config.yaml
train_examples: 39062
spec_augment: false
encoder_inner_norm: false
beta1: 0.95
batch_size: 256
lr_schedule: "cosine"
warmup_steps: 210
Rows from block 11 of the audio encoder, named by matrix and row number. Rows with one number belong to one attention dimension. Each number is 200 + 20 x the weight over its row's rms, rounded and kept within 0 to 999. All counts start at 0. After the name is the row's rms in percent of the matrix's.
# q: window attention query, key and value (stacked) (encoder.blocks.11.attn.qkv.weight, 288x96, the q third), inputs 0-95
# k: window attention query, key and value (stacked) (encoder.blocks.11.attn.qkv.weight, 288x96, the k third), inputs 0-95
q.55,109,177,158,192,207,243,208,193,234,199,177,194,226,233,188,196,195,181,214,207,181,167,182,203,171,210,175,204,206,190,230,213,181,227,244,177,201,240,193,215,211,210,175,190,193,201,174,164,205,213,228,198,189,192,188,210,194,148,193,187,183,197,199,197,192,175,191,186,195,232,184,176,191,187,195,230,236,219,192,211,208,172,203,195,224,183,196,232,182,180,200,210,209,197,188,248,191
k.55,096,212,220,180,225,187,222,191,179,212,226,182,193,209,173,209,217,201,160,204,195,228,194,168,229,193,209,218,188,206,199,189,193,201,199,189,191,232,219,199,178,187,186,143,226,180,246,207,221,209,180,200,201,181,215,208,179,173,214,202,195,192,196,225,176,198,220,189,200,217,157,199,226,158,225,212,213,183,215,159,219,223,181,188,246,186,204,199,170,214,199,222,218,203,175,177,199
q.56,090,215,199,215,201,211,174,191,174,193,187,157,225,198,223,217,144,226,174,229,191,223,192,172,188,195,204,195,192,185,173,199,199,191,168,219,155,214,186,209,174,192,212,149,212,183,204,179,225,231,227,214,194,193,209,221,211,220,215,212,210,208,204,206,208,205,198,209,204,201,184,181,226,211,230,228,202,197,193,203,165,216,188,237,165,223,185,194,189,212,203,241,213,199,231,176,186
k.56,094,192,214,232,207,196,239,182,209,199,194,209,208,189,203,180,168,216,200,218,194,215,200,231,171,230,200,211,184,154,197,219,217,215,223,238,195,197,189,186,199,217,204,227,183,168,201,188,224,224,204,220,242,180,252,201,171,193,217,202,220,194,180,211,208,134,192,217,199,215,196,184,213,190,220,209,206,199,237,208,194,202,204,194,221,197,218,210,157,221,226,179,203,212,195,173,216
q.57,115,200,254,209,194,177,207,228,220,197,233,210,198,170,226,218,223,167,172,188,200,170,177,172,191,236,213,184,214,233,166,194,173,200,212,187,183,191,184,179,214,224,196,213,227,241,215,178,196,171,202,224,207,200,201,190,219,178,203,220,213,205,188,176,205,195,187,223,209,233,231,221,216,178,222,167,169,188,203,195,205,216,187,194,174,211,197,203,203,199,220,210,164,187,192,215,233
k.57,118,200,160,188,206,190,165,226,178,197,183,180,226,200,227,183,203,174,209,190,217,188,204,220,191,189,193,195,244,216,227,224,185,201,167,162,190,194,208,182,210,214,185,209,215,190,189,195,180,182,245,193,211,238,181,169,192,218,185,228,205,194,208,173,213,181,227,227,187,193,208,159,190,198,182,200,237,198,177,210,190,190,198,229,203,176,153,235,234,209,210,188,211,192,193,222,180
q.58,097,210,184,209,189,208,235,170,171,207,198,200,180,216,181,188,195,190,211,211,210,241,204,195,193,199,176,197,216,229,157,201,179,220,212,200,182,199,200,224,170,207,220,194,201,169,181,181,240,222,179,205,201,218,225,203,203,229,178,203,227,159,216,200,199,163,183,154,198,231,200,222,179,203,208,214,222,175,209,209,221,229,179,212,197,207,193,152,211,195,198,165,222,230,193,207,167
k.58,097,194,218,199,219,202,190,209,230,207,196,208,176,222,210,221,196,194,163,164,187,203,212,226,200,204,217,219,160,193,225,210,195,228,166,235,209,216,228,213,236,203,146,225,221,176,239,226,202,167,181,199,156,173,191,171,223,171,178,180,207,240,212,201,213,187,184,194,196,192,196,207,207,188,182,217,207,182,210,225,195,173,201,193,199,213,221,195,194,168,217,186,214,190,187,207,220
q.59,095,185,218,185,212,200,178,198,214,174,225,160,179,204,181,200,218,189,219,218,186,193,169,185,209,181,161,188,200,192,207,200,196,209,160,191,200,218,215,245,211,200,197,189,191,193,258,229,194,196,193,188,190,183,245,206,174,182,180,213,173,172,213,172,171,202,206,199,185,220,196,193,214,184,178,185,205,179,198,234,191,172,206,221,218,213,183,204,223,200,271,198,186,208,212,198,216
k.59,086,213,199,184,180,214,217,219,206,204,248,224,220,219,184,184,205,230,188,196,201,190,201,200,204,198,204,219,170,185,206,205,239,224,199,162,197,216,179,194,165,162,189,182,177,221,158,208,180,251,211,209,174,215,205,174,180,172,196,241,228,204,195,200,226,204,174,163,223,197,175,179,187,209,214,198,219,190,210,220,201,156,196,185,215,186,203,207,169,198,195,201,206,209,197,163,189
q.60,102,183,204,192,194,221,180,205,170,220,255,162,213,206,184,203,210,178,185,188,191,193,213,225,203,197,195,219,168,188,227,220,231,175,202,220,219,193,222,190,190,204,207,198,181,206,226,237,171,181,229,198,222,214,197,196,189,218,204,210,167,191,227,207,232,226,212,232,191,184,211,204,232,178,176,160,200,242,231,179,186,194,225,183,177,175,189,223,167,219,196,218,192,190,187,193,187
k.60,114,195,201,203,198,177,185,163,242,189,195,214,219,173,171,207,190,185,212,193,233,167,203,178,218,192,220,182,215,182,192,181,198,190,231,217,185,235,205,195,141,158,252,190,180,226,178,191,172,223,212,196,223,214,188,183,187,221,206,206,187,190,166,213,169,215,197,178,229,178,193,207,185,222,194,197,187,210,189,164,200,213,202,214,183,190,211,216,204,231,197,206,204,219,232,180,195
q.61,086,186,180,194,218,218,206,209,248,227,232,218,218,196,177,205,206,204,211,183,203,253,219,207,175,237,202,204,193,209,222,202,201,237,208,191,221,173,194,200,188,199,185,204,214,199,176,210,170,204,212,191,210,184,190,190,198,171,224,222,207,227,218,197,218,215,211,219,180,215,201,226,166,185,214,184,208,176,195,206,215,200,260,193,223,190,179,194,161,186,192,175,239,186,231,237,178
k.61,088,195,216,189,195,208,241,224,204,210,213,171,226,187,216,229,230,189,220,193,214,184,199,161,203,185,206,177,176,214,222,186,183,185,175,209,170,205,176,242,177,208,220,168,201,220,244,196,229,189,230,177,199,213,199,205,193,168,205,215,204,208,179,179,183,231,184,188,215,214,205,202,190,217,186,210,191,204,205,202,202,189,196,242,169,191,210,174,238,179,248,193,231,218,230,191,210
q.62,086,192,206,186,183,176,211,190,182,184,195,263,180,221,244,207,178,176,198,209,202,212,191,207,185,179,186,200,220,214,186,155,194,183,223,198,209,177,193,193,227,214,229,198,220,167,178,191,200,218,211,197,207,172,194,162,223,190,206,244,238,194,200,209,219,196,157,204,182,214,181,215,203,179,223,198,194,197,190,237,219,236,228,171,212,195,184,173,208,200,193,176,198,172,202,203,221
k.62,090,194,208,212,196,232,207,233,224,218,196,161,201,190,183,194,229,182,218,193,194,206,206,212,202,166,225,223,201,197,209,217,183,237,185,205,223,187,163,205,208,197,168,210,200,199,200,214,200,163,202,204,181,195,201,187,214,169,193,191,189,222,183,174,192,225,240,208,209,180,196,198,199,175,179,235,184,150,213,244,177,169,171,228,207,225,196,216,209,184,199,164,238,168,194,214,208
q.63,093,194,203,171,177,197,227,178,206,203,178,206,184,255,203,191,188,174,238,211,179,176,166,200,197,221,179,219,209,234,185,193,180,217,181,205,218,216,197,239,208,207,189,204,204,190,226,210,176,188,161,186,195,184,210,213,218,197,179,194,172,228,212,199,181,226,201,167,186,233,201,168,184,206,195,182,210,213,207,241,152,198,212,192,237,222,209,218,212,163,203,220,195,198,215,220,185
k.63,101,228,241,214,196,231,209,210,178,185,241,214,203,232,177,192,213,233,191,203,166,210,188,250,205,166,194,206,212,215,196,197,215,236,165,203,216,221,205,214,224,185,232,223,211,210,227,191,217,200,205,218,194,181,169,226,198,198,189,197,210,192,183,235,203,207,189,156,215,221,213,200,204,192,208,201,252,180,216,171,202,208,209,195,196,216,220,233,202,190,193,231,206,165,216,195,190
q.64,093,208,187,195,205,213,199,208,200,201,228,190,186,227,188,180,202,209,201,215,199,132,210,162,172,182,171,202,205,187,191,220,218,200,204,188,199,215,164,181,203,173,198,204,217,169,188,168,209,192,170,214,214,202,196,205,186,211,170,185,161,204,201,205,154,213,210,173,209,236,204,220,220,210,191,224,178,219,184,172,239,217,207,179,230,200,218,217,194,186,201,206,182,205,250,191,163
k.64,085,163,196,191,209,169,182,210,234,223,207,190,179,233,205,207,197,197,219,166,197,214,207,225,206,177,228,207,201,196,211,180,195,187,190,200,188,228,201,213,220,187,225,187,202,216,197,202,195,188,210,195,214,165,183,201,183,229,181,190,188,233,164,228,171,184,169,186,247,206,155,217,217,212,220,194,177,197,182,192,165,186,189,180,211,242,191,237,169,221,219,189,198,192,228,196,170
q.65,097,202,163,200,178,184,166,208,231,183,208,193,195,202,189,154,162,193,184,195,241,206,197,239,177,216,172,215,201,178,215,190,213,202,203,220,235,198,202,216,208,209,158,181,192,187,192,216,202,194,188,171,190,210,204,220,241,221,207,186,173,205,192,184,197,173,142,216,227,198,202,216,216,216,172,177,221,172,200,201,155,199,202,182,208,218,183,190,206,216,217,207,238,210,208,209,191
k.65,095,186,185,232,174,191,204,222,196,190,202,230,188,180,187,170,231,232,194,202,204,208,197,219,155,211,212,184,229,212,177,202,219,195,192,154,225,214,190,175,213,213,199,205,193,212,165,178,198,198,190,219,223,204,202,252,199,163,194,204,199,186,215,165,249,170,196,183,206,229,197,220,210,214,162,233,193,205,191,209,201,195,209,192,190,213,197,174,200,227,211,236,185,178,173,224,214
q.66,092,172,213,234,191,187,208,205,217,222,198,224,221,212,209,195,183,200,213,182,210,206,224,202,226,209,280,191,205,215,215,180,186,157,227,223,231,201,212,213,195,199,189,202,226,214,223,173,210,183,213,195,213,216,193,219,192,218,202,182,185,185,223,202,204,163,226,213,176,188,188,191,188,152,178,167,218,201,196,202,196,237,197,205,202,166,183,206,207,196,229,210,214,164,189,216,230
k.66,098,192,224,180,195,212,231,208,208,190,166,217,177,180,208,200,170,208,159,224,192,196,207,160,190,209,179,179,201,185,175,208,249,200,226,182,212,188,175,164,230,212,177,229,198,186,207,181,244,173,202,222,198,214,177,190,230,203,215,208,187,216,216,223,228,192,207,192,173,226,217,172,192,168,232,208,189,218,191,182,196,230,213,209,198,185,206,223,228,182,175,175,194,206,188,199,226
q.67,084,218,203,207,219,144,187,213,175,208,202,177,200,197,182,249,193,169,215,209,206,199,222,214,195,189,243,182,188,193,170,181,210,166,181,208,194,186,200,219,177,226,213,185,211,209,196,235,212,169,213,198,222,216,216,205,178,184,188,147,245,207,220,186,212,165,200,190,166,192,175,219,208,193,180,218,197,196,210,217,218,214,210,195,173,194,190,210,167,195,201,205,237,180,183,220,218
k.67,083,194,175,186,184,204,204,215,174,152,162,201,198,215,226,206,150,201,156,201,193,173,174,183,201,170,237,175,200,191,201,180,219,192,216,204,185,212,170,198,202,208,200,236,200,222,225,155,217,179,239,208,194,214,213,215,208,205,164,194,210,200,210,180,220,208,176,226,186,213,190,194,207,204,195,194,235,205,200,209,189,257,195,217,160,204,213,214,201,169,197,200,201,198,185,210,189
q.68,105,223,185,186,189,219,136,159,216,187,169,182,215,195,194,156,176,204,190,211,197,201,173,209,241,223,181,204,209,223,194,211,220,214,192,212,191,218,215,169,229,175,157,176,213,190,200,161,225,212,218,220,185,197,183,198,239,197,190,208,180,155,194,167,210,221,232,205,207,192,204,181,190,219,208,203,211,213,185,209,182,186,201,202,193,175,202,169,198,225,209,193,215,202,213,215,215
k.68,110,196,264,214,218,204,211,219,192,196,196,193,203,192,203,177,204,187,220,221,158,211,224,224,194,213,174,194,186,190,214,241,185,181,156,198,212,192,228,166,207,201,245,219,204,179,174,206,171,187,173,200,183,169,186,185,219,138,201,187,204,205,213,200,220,175,235,196,188,200,193,211,195,188,190,224,169,193,222,184,227,181,189,188,200,216,190,181,211,194,187,168,191,207,186,208,205
q.69,080,213,184,214,172,192,171,191,198,215,212,190,211,189,216,198,211,196,211,183,200,191,213,169,217,167,189,205,195,175,221,172,203,223,189,197,198,213,197,173,188,221,218,206,187,182,207,203,179,240,192,246,149,204,171,221,199,174,182,212,181,189,232,209,211,255,216,211,173,179,206,192,210,161,219,210,206,168,181,201,216,194,214,225,223,186,192,188,183,212,222,215,224,237,224,164,223
k.69,087,207,192,197,216,209,221,191,232,184,205,203,181,189,205,189,231,208,189,199,184,216,150,203,224,193,158,205,158,192,196,215,222,196,188,241,181,171,213,182,233,186,185,233,187,188,186,200,221,210,205,214,214,187,173,192,197,150,174,188,214,214,198,230,180,231,232,212,179,176,197,193,192,207,179,211,210,210,196,187,158,220,155,199,192,210,178,207,203,200,204,219,203,167,167,214,231
q.70,096,173,195,204,186,213,224,192,195,241,199,219,180,230,192,217,183,203,197,196,183,196,206,198,198,174,193,233,185,211,188,165,235,162,194,209,202,183,186,193,202,189,206,176,169,215,197,189,185,222,183,197,164,222,211,203,187,170,196,218,216,196,183,204,190,185,165,160,185,169,206,195,209,159,236,246,194,218,216,202,186,198,202,161,170,192,166,182,207,202,172,194,234,239,197,179,186
k.70,089,257,181,191,190,222,214,198,219,171,191,216,171,252,181,200,203,228,216,189,188,241,201,193,197,197,192,197,219,210,210,219,199,176,199,234,176,169,183,194,233,214,222,157,212,198,193,208,196,200,243,157,194,193,188,204,175,203,199,228,197,215,213,207,173,190,189,189,184,211,218,183,213,207,224,227,188,222,210,215,214,165,203,193,183,240,210,217,220,165,192,224,201,219,213,206,204
q.71,078,196,224,222,167,251,216,186,221,197,204,190,209,195,227,167,202,217,208,190,168,202,177,208,219,209,162,164,198,181,206,193,185,210,216,179,197,222,201,213,236,219,230,233,209,191,197,207,180,225,199,199,187,207,195,210,215,174,198,202,177,224,183,236,199,219,245,206,196,175,229,182,182,186,228,214,174,195,237,182,181,217,191,173,188,170,209,231,183,187,183,185,235,182,215,191,197
k.71,089,219,229,237,210,219,207,184,210,206,181,251,180,221,187,218,242,181,172,183,177,215,199,200,235,208,204,199,194,188,207,193,177,212,228,214,178,208,201,217,186,187,187,194,204,213,189,237,166,245,201,175,213,193,202,205,222,199,210,186,203,215,203,196,184,220,251,213,203,229,193,180,194,176,209,230,197,231,218,197,238,181,192,208,220,174,218,228,196,221,184,180,193,177,225,185,173
q.72,114,219,168,213,187,174,214,202,233,176,236,212,177,196,193,197,193,216,191,178,206,206,200,257,207,214,189,229,225,203,201,208,213,209,229,185,228,217,218,207,227,173,188,196,217,172,189,155,204,216,217,179,190,218,218,193,183,241,253,193,183,155,222,205,222,217,206,206,234,201,175,197,214,197,191,217,227,237,209,216,190,204,223,190,219,208,191,205,212,239,203,200,207,194,217,201,203
k.72,112,214,212,218,169,171,196,213,219,196,178,206,212,170,222,185,220,205,225,185,163,193,204,181,168,176,213,197,220,195,214,223,190,179,201,181,231,174,214,182,214,175,217,190,181,196,222,192,195,217,186,237,199,221,206,227,205,190,197,158,207,190,189,226,208,197,221,137,216,241,183,224,202,234,173,223,187,186,199,202,174,201,173,166,211,202,208,186,202,188,198,202,180,246,192,191,200
q.73,104,201,199,188,173,237,156,197,205,190,181,195,180,231,194,201,191,212,185,222,171,183,176,194,220,247,202,172,177,223,216,156,207,203,200,198,200,173,186,218,194,217,172,196,185,221,216,227,209,189,202,194,185,198,164,185,194,238,186,186,188,250,157,216,194,192,212,196,198,211,199,237,197,198,192,203,203,206,195,177,240,193,219,186,180,218,213,210,208,203,207,213,157,248,205,215,197
k.73,095,197,211,177,169,207,255,209,215,221,254,165,172,206,192,203,177,228,195,214,210,213,194,201,246,216,191,213,160,187,194,229,191,174,218,217,182,208,182,180,185,240,172,194,223,173,167,204,155,199,195,187,196,188,185,202,213,162,211,221,180,201,200,212,226,187,184,193,186,210,228,185,221,196,180,196,181,210,189,210,218,191,211,209,201,195,199,217,178,199,187,208,154,199,208,185,199
q.74,089,200,208,214,232,201,191,207,218,238,198,166,184,204,229,183,193,205,194,205,202,194,191,223,205,209,209,204,213,183,215,193,184,185,196,218,166,220,197,202,190,230,207,194,184,192,235,164,172,185,211,185,220,207,214,196,207,200,223,185,215,219,205,212,202,222,181,182,249,203,180,212,227,202,179,241,180,219,204,215,214,225,183,168,148,192,216,247,211,183,191,163,207,209,161,228,163
k.74,087,228,213,187,193,191,191,187,193,222,209,210,218,197,182,205,177,181,203,216,221,203,189,204,207,157,224,204,215,199,200,196,218,193,226,204,196,218,195,183,208,189,183,194,198,191,176,150,208,200,203,181,197,168,223,165,211,216,227,214,198,195,213,144,193,175,191,182,247,149,160,196,210,181,189,215,195,225,177,197,232,188,199,148,212,179,165,203,208,183,216,212,183,212,205,210,166
q.75,081,194,208,169,223,181,205,188,210,210,183,226,203,199,217,236,236,192,202,177,197,190,196,207,219,239,214,182,193,227,216,238,190,186,176,188,189,196,188,180,160,194,154,229,182,196,217,233,240,184,188,204,198,198,176,222,194,200,213,224,217,162,216,191,207,225,187,208,208,191,209,194,195,213,205,189,172,199,163,182,189,173,195,213,210,249,190,203,237,202,216,192,177,205,244,167,194
k.75,083,192,175,204,169,181,206,183,169,202,222,147,226,212,191,224,211,217,235,197,236,222,218,184,213,221,185,211,182,191,203,206,202,219,196,231,253,193,238,210,189,205,194,216,190,209,185,205,213,202,167,211,210,222,199,220,209,213,169,199,196,197,158,218,200,174,172,212,225,165,196,169,221,199,197,211,219,179,179,223,177,200,202,191,208,189,231,199,162,195,212,167,175,197,182,191,221
q.76,118,192,220,184,228,228,185,205,224,184,200,175,196,196,210,184,203,210,245,213,149,215,186,201,193,200,172,193,208,190,195,222,192,217,191,168,174,219,202,170,202,202,196,194,225,188,196,201,219,223,229,229,169,186,150,226,234,211,208,206,165,215,192,190,235,221,208,216,205,205,204,214,194,203,239,158,182,161,176,185,185,183,218,209,198,206,199,175,193,183,224,177,199,207,169,183,216
k.76,113,192,213,188,224,214,182,226,206,212,211,213,244,180,182,196,222,170,195,174,194,199,188,233,223,200,185,220,167,209,211,218,212,225,224,211,202,205,205,199,178,176,206,194,239,200,152,214,165,212,192,228,163,169,185,211,207,195,222,184,223,182,206,209,166,184,202,220,165,185,181,190,158,185,190,203,197,152,209,215,210,192,216,206,213,181,181,217,167,220,203,162,189,194,185,210,213
q.77,090,200,234,201,218,225,178,194,203,234,180,183,190,185,186,190,197,226,201,208,196,197,193,201,223,195,197,221,218,186,184,153,216,203,223,193,194,157,165,180,205,200,251,206,175,191,227,192,198,211,216,179,189,218,185,181,214,230,212,228,177,158,210,213,222,240,188,204,203,210,237,206,217,205,211,198,220,230,180,195,202,188,203,205,194,221,214,174,227,207,191,183,204,216,226,191,138
k.77,103,243,181,206,210,204,180,211,200,215,193,203,174,211,185,179,184,213,205,212,204,192,218,184,205,211,163,256,189,212,192,203,182,171,203,203,180,209,188,181,223,215,210,172,235,184,204,185,205,228,219,203,206,209,204,197,224,201,243,222,178,213,199,175,190,156,170,243,201,187,205,193,202,208,175,187,231,209,206,205,174,177,214,131,221,205,190,218,189,186,183,174,177,204,191,179,184
q.78,099,203,200,217,220,212,202,195,200,220,191,154,172,204,158,215,187,230,210,191,195,193,207,265,216,184,183,191,194,171,191,178,154,188,231,173,202,190,212,179,225,217,206,203,170,188,225,185,221,213,224,167,221,205,206,215,219,193,186,190,199,215,201,189,237,192,174,177,210,212,197,197,217,196,160,194,182,247,207,211,207,207,210,177,211,196,210,190,231,213,220,190,167,170,197,218,187
k.78,090,261,228,184,202,221,194,194,183,211,207,201,217,180,211,204,211,209,189,186,192,197,237,187,226,220,207,236,217,198,205,200,219,167,214,192,238,202,220,204,180,202,236,181,230,211,181,212,199,181,217,188,186,209,213,203,233,188,223,234,184,176,239,189,186,170,222,205,187,191,211,228,221,216,208,186,185,193,183,196,200,191,182,164,229,213,227,243,212,191,207,184,199,238,203,196,158
q.79,097,201,212,192,188,167,223,201,207,193,201,210,221,191,233,189,230,178,218,215,190,173,188,168,211,200,188,205,212,206,223,205,189,170,196,180,179,183,206,188,219,170,213,213,228,161,237,182,194,193,168,202,197,234,167,206,198,184,148,200,181,226,208,227,193,217,201,154,218,187,201,206,191,201,204,200,186,137,230,180,165,199,188,208,204,199,215,215,238,189,221,189,200,219,209,209,182
k.79,090,164,237,200,194,197,210,214,222,196,198,199,185,230,187,220,224,164,211,200,227,241,146,191,208,211,197,178,227,208,216,166,196,203,199,200,184,189,212,204,188,212,193,213,220,259,201,210,212,221,186,188,209,181,215,165,207,218,197,201,219,173,213,220,167,185,201,217,221,231,199,183,170,219,189,210,244,188,189,196,211,175,233,194,222,182,192,200,205,179,209,181,189,154,202,187,196
q.80,100,219,221,187,219,236,159,199,208,200,191,143,173,202,218,204,204,188,183,190,197,195,197,216,219,195,216,187,173,182,193,231,213,214,211,229,197,214,164,190,182,226,209,155,182,187,186,171,157,181,210,184,193,221,224,215,212,198,225,141,176,163,211,197,211,218,219,203,206,230,182,174,243,209,206,210,216,217,200,203,194,215,193,174,197,217,189,207,193,213,176,204,190,209,207,216,191
k.80,094,211,173,197,198,174,220,188,199,183,172,231,218,213,241,152,191,189,210,202,212,197,177,239,200,186,211,202,210,193,222,226,182,182,212,183,216,181,223,193,217,202,199,204,224,180,207,161,189,196,197,193,180,218,182,222,199,150,183,196,203,208,203,180,173,216,200,189,224,149,173,223,169,184,236,210,196,205,218,180,210,221,173,151,206,190,182,219,216,193,205,202,180,218,214,219,177
q.81,097,181,197,205,212,242,185,184,181,209,174,211,197,236,207,186,201,214,221,211,183,212,198,194,220,213,218,219,187,213,221,232,198,203,215,198,146,171,209,204,235,183,184,229,195,195,220,196,204,207,169,256,210,191,194,157,198,192,189,201,195,229,186,194,230,210,223,176,205,200,223,195,160,194,226,226,184,194,210,234,195,165,207,180,195,216,182,192,203,199,198,182,160,227,164,191,214
k.81,092,210,231,188,209,215,208,196,205,201,227,204,210,203,198,222,198,192,215,209,151,207,227,228,246,196,153,204,205,191,184,191,162,217,189,213,195,204,245,202,185,234,211,159,212,201,162,209,176,187,186,198,192,192,205,184,185,229,208,230,186,167,198,185,194,159,231,217,196,178,236,207,187,187,180,199,174,212,167,235,221,180,190,225,214,204,191,186,194,201,227,189,183,190,180,191,209
q.82,099,197,222,221,188,218,208,261,164,228,202,190,177,223,187,197,153,202,192,202,207,191,188,221,199,174,205,190,205,202,183,203,207,154,193,164,183,212,239,226,197,174,198,180,195,219,222,185,214,216,209,218,176,184,195,227,200,177,224,161,231,205,180,143,211,214,185,190,211,182,175,200,213,189,223,194,209,197,223,221,196,206,229,198,195,199,196,197,190,182,165,178,229,213,201,199,203
k.82,095,231,214,199,191,167,176,199,194,174,190,181,228,230,160,177,205,178,184,195,206,186,206,217,204,191,222,193,230,200,229,235,216,199,207,206,190,180,187,176,186,221,247,197,197,208,140,184,182,177,215,216,195,189,191,217,183,218,208,184,206,199,228,222,167,183,208,214,172,181,169,208,209,171,187,212,180,214,161,217,195,198,235,211,182,201,175,201,216,162,187,207,199,220,190,211,173
q.83,085,237,193,205,216,192,204,183,169,212,182,188,170,173,182,196,213,195,229,208,208,211,203,192,194,197,187,201,220,184,213,209,208,222,219,196,193,211,244,169,213,206,223,174,196,196,175,223,197,221,196,214,176,177,181,214,204,167,208,209,175,176,220,187,238,236,173,248,181,187,184,191,175,182,225,189,206,165,221,215,170,216,221,187,237,189,174,164,194,220,222,177,197,222,216,177,209
k.83,089,227,203,212,192,217,195,194,186,203,201,227,224,157,161,188,242,198,208,219,206,218,148,210,226,214,175,236,210,183,227,192,193,212,210,226,213,175,215,209,218,167,189,187,220,217,207,219,189,196,174,207,186,193,179,248,167,167,179,185,201,165,209,209,171,200,210,201,172,199,213,186,166,213,179,226,203,204,223,197,171,204,200,203,163,195,166,214,210,196,213,213,209,203,195,219,200
q.84,099,203,213,187,180,187,225,194,173,202,182,211,182,211,204,183,223,247,202,219,212,238,161,202,219,201,233,198,217,215,218,215,222,187,250,198,173,189,187,203,203,211,219,198,185,244,185,193,203,176,201,172,225,232,203,220,197,194,194,190,191,213,174,191,193,174,223,182,208,220,188,183,202,174,221,167,184,204,192,212,221,241,183,174,212,178,179,207,230,239,178,178,236,196,200,214,197
k.84,098,213,197,178,185,222,163,229,211,179,198,207,205,218,206,217,185,179,222,203,220,208,199,214,200,210,188,186,223,155,192,195,197,235,208,223,201,204,189,175,215,195,177,183,211,204,234,217,215,216,214,195,221,219,208,214,164,195,203,220,204,168,242,164,217,190,180,168,235,199,209,166,204,170,206,208,202,234,236,200,205,203,192,169,197,224,199,191,242,154,189,212,204,199,189,204,153
q.85,100,198,233,192,199,196,205,217,195,189,196,214,196,187,172,189,200,208,244,219,193,223,183,181,204,173,201,205,219,225,212,163,191,140,163,212,201,200,213,189,176,186,179,209,191,221,191,210,173,199,196,207,172,181,194,193,232,207,193,191,219,214,187,189,185,192,207,166,211,229,207,239,188,193,234,197,184,212,185,169,192,195,152,230,165,194,216,210,201,187,151,222,201,185,159,182,198
k.85,092,162,214,170,209,215,171,215,162,161,216,208,192,241,181,197,169,183,207,191,194,189,191,214,205,184,233,165,220,193,217,216,197,226,204,214,199,226,186,187,216,201,201,166,237,180,177,217,213,211,203,200,218,201,183,182,204,248,229,179,182,211,231,205,220,197,219,236,200,185,215,190,196,167,206,181,169,177,204,205,247,216,230,195,191,190,182,196,187,205,196,203,196,167,203,217,218
q.86,101,203,211,189,239,193,202,198,212,206,176,192,176,190,180,194,206,193,204,187,195,175,200,246,176,197,200,224,160,201,195,196,154,204,175,190,210,214,181,189,225,231,152,186,226,187,190,221,204,185,186,207,192,196,206,220,233,198,147,145,191,225,213,225,231,183,184,204,201,224,192,196,202,189,186,214,216,176,224,191,211,172,206,190,197,203,201,207,208,191,246,209,227,184,187,227,226
k.86,098,191,171,203,180,210,208,217,185,184,222,231,220,205,228,233,243,211,190,209,187,220,201,205,231,197,236,197,219,209,217,182,198,187,203,197,173,225,211,240,211,203,195,216,192,202,182,174,202,150,175,220,184,219,210,212,191,180,175,198,171,166,201,201,213,189,194,211,205,216,187,181,145,194,218,201,193,162,179,197,175,193,229,226,215,188,196,220,196,220,230,213,185,225,246,208,209
q.87,100,183,178,187,186,203,227,215,185,180,195,203,176,209,191,174,201,237,197,225,201,228,199,178,197,212,200,226,232,209,204,223,206,163,190,232,193,194,174,225,189,160,231,209,223,237,162,183,196,174,194,234,213,204,221,194,195,243,207,193,210,204,159,177,203,182,170,186,218,205,193,167,194,226,200,208,206,181,182,209,192,204,227,190,212,219,195,188,206,224,226,202,174,239,204,190,158
k.87,104,160,201,188,195,205,194,230,200,221,215,178,216,204,182,182,158,199,261,195,216,203,218,241,218,198,192,184,209,186,192,188,183,223,208,193,204,201,193,222,228,205,190,161,214,208,206,231,208,230,175,197,225,210,199,206,171,221,216,219,214,160,223,198,188,189,165,183,202,197,195,240,217,205,178,194,198,191,199,229,192,185,185,205,195,211,232,172,232,216,202,255,201,223,188,217,192
q.88,099,174,215,190,201,263,220,204,211,218,214,178,177,223,194,211,173,194,182,200,200,171,202,219,187,165,196,185,229,189,193,194,189,199,197,180,213,205,179,223,209,209,189,218,184,166,206,170,206,207,185,197,197,205,189,182,171,197,231,211,192,154,180,218,144,222,216,185,231,184,200,196,192,226,179,244,202,244,192,197,201,164,214,198,202,219,202,214,183,218,189,179,220,179,226,216,203
k.88,118,228,224,206,206,181,187,167,221,214,156,201,182,214,184,178,192,169,230,216,176,210,216,223,196,202,188,204,191,211,236,221,162,192,183,186,209,186,200,194,172,202,187,171,204,176,182,178,186,191,189,207,161,190,219,174,206,218,209,200,170,235,219,204,183,186,218,168,222,187,149,199,216,179,235,215,176,207,196,184,196,175,180,196,239,209,211,209,197,195,190,182,199,245,177,186,194
q.89,095,212,188,199,202,178,230,165,200,216,179,181,187,178,221,167,223,206,208,164,208,184,195,195,177,209,218,211,214,213,206,231,176,197,206,238,176,197,169,187,211,220,181,177,170,184,185,178,195,176,217,168,225,215,178,193,200,209,211,202,148,231,196,225,177,170,157,228,199,207,206,203,189,195,196,218,199,177,179,217,168,195,202,212,169,205,179,176,205,217,231,208,214,176,209,231,183
k.89,090,209,185,176,191,203,217,190,219,217,176,216,222,196,179,192,179,216,223,263,208,202,173,199,193,204,196,201,239,179,163,181,221,209,209,204,211,223,196,205,232,172,172,190,179,201,254,198,201,193,176,195,206,222,222,173,192,193,197,211,218,212,197,146,217,198,179,175,230,197,188,211,171,200,210,188,190,184,157,181,167,190,184,191,197,184,186,212,203,223,234,192,191,200,221,198,225
q.90,105,174,200,205,187,202,219,212,178,203,166,184,214,218,172,183,163,189,223,202,215,227,199,165,175,182,228,233,217,218,224,168,232,225,194,194,207,194,176,208,194,186,220,213,177,229,189,197,198,177,184,173,214,207,212,160,164,226,234,201,222,189,191,206,163,215,197,204,212,191,198,212,212,184,195,202,224,179,175,234,202,215,221,185,206,172,208,171,175,222,196,178,243,188,175,203,204
k.90,119,189,198,187,217,204,166,235,213,205,170,204,175,170,189,177,161,200,189,233,197,204,211,194,199,192,187,201,193,170,204,195,154,200,180,207,210,201,171,209,225,206,160,177,193,164,192,162,221,206,225,214,195,193,226,207,215,216,241,231,188,217,226,180,222,210,185,209,195,211,204,209,215,180,207,202,186,251,210,241,185,219,197,183,159,202,183,196,214,186,200,199,185,232,170,199,214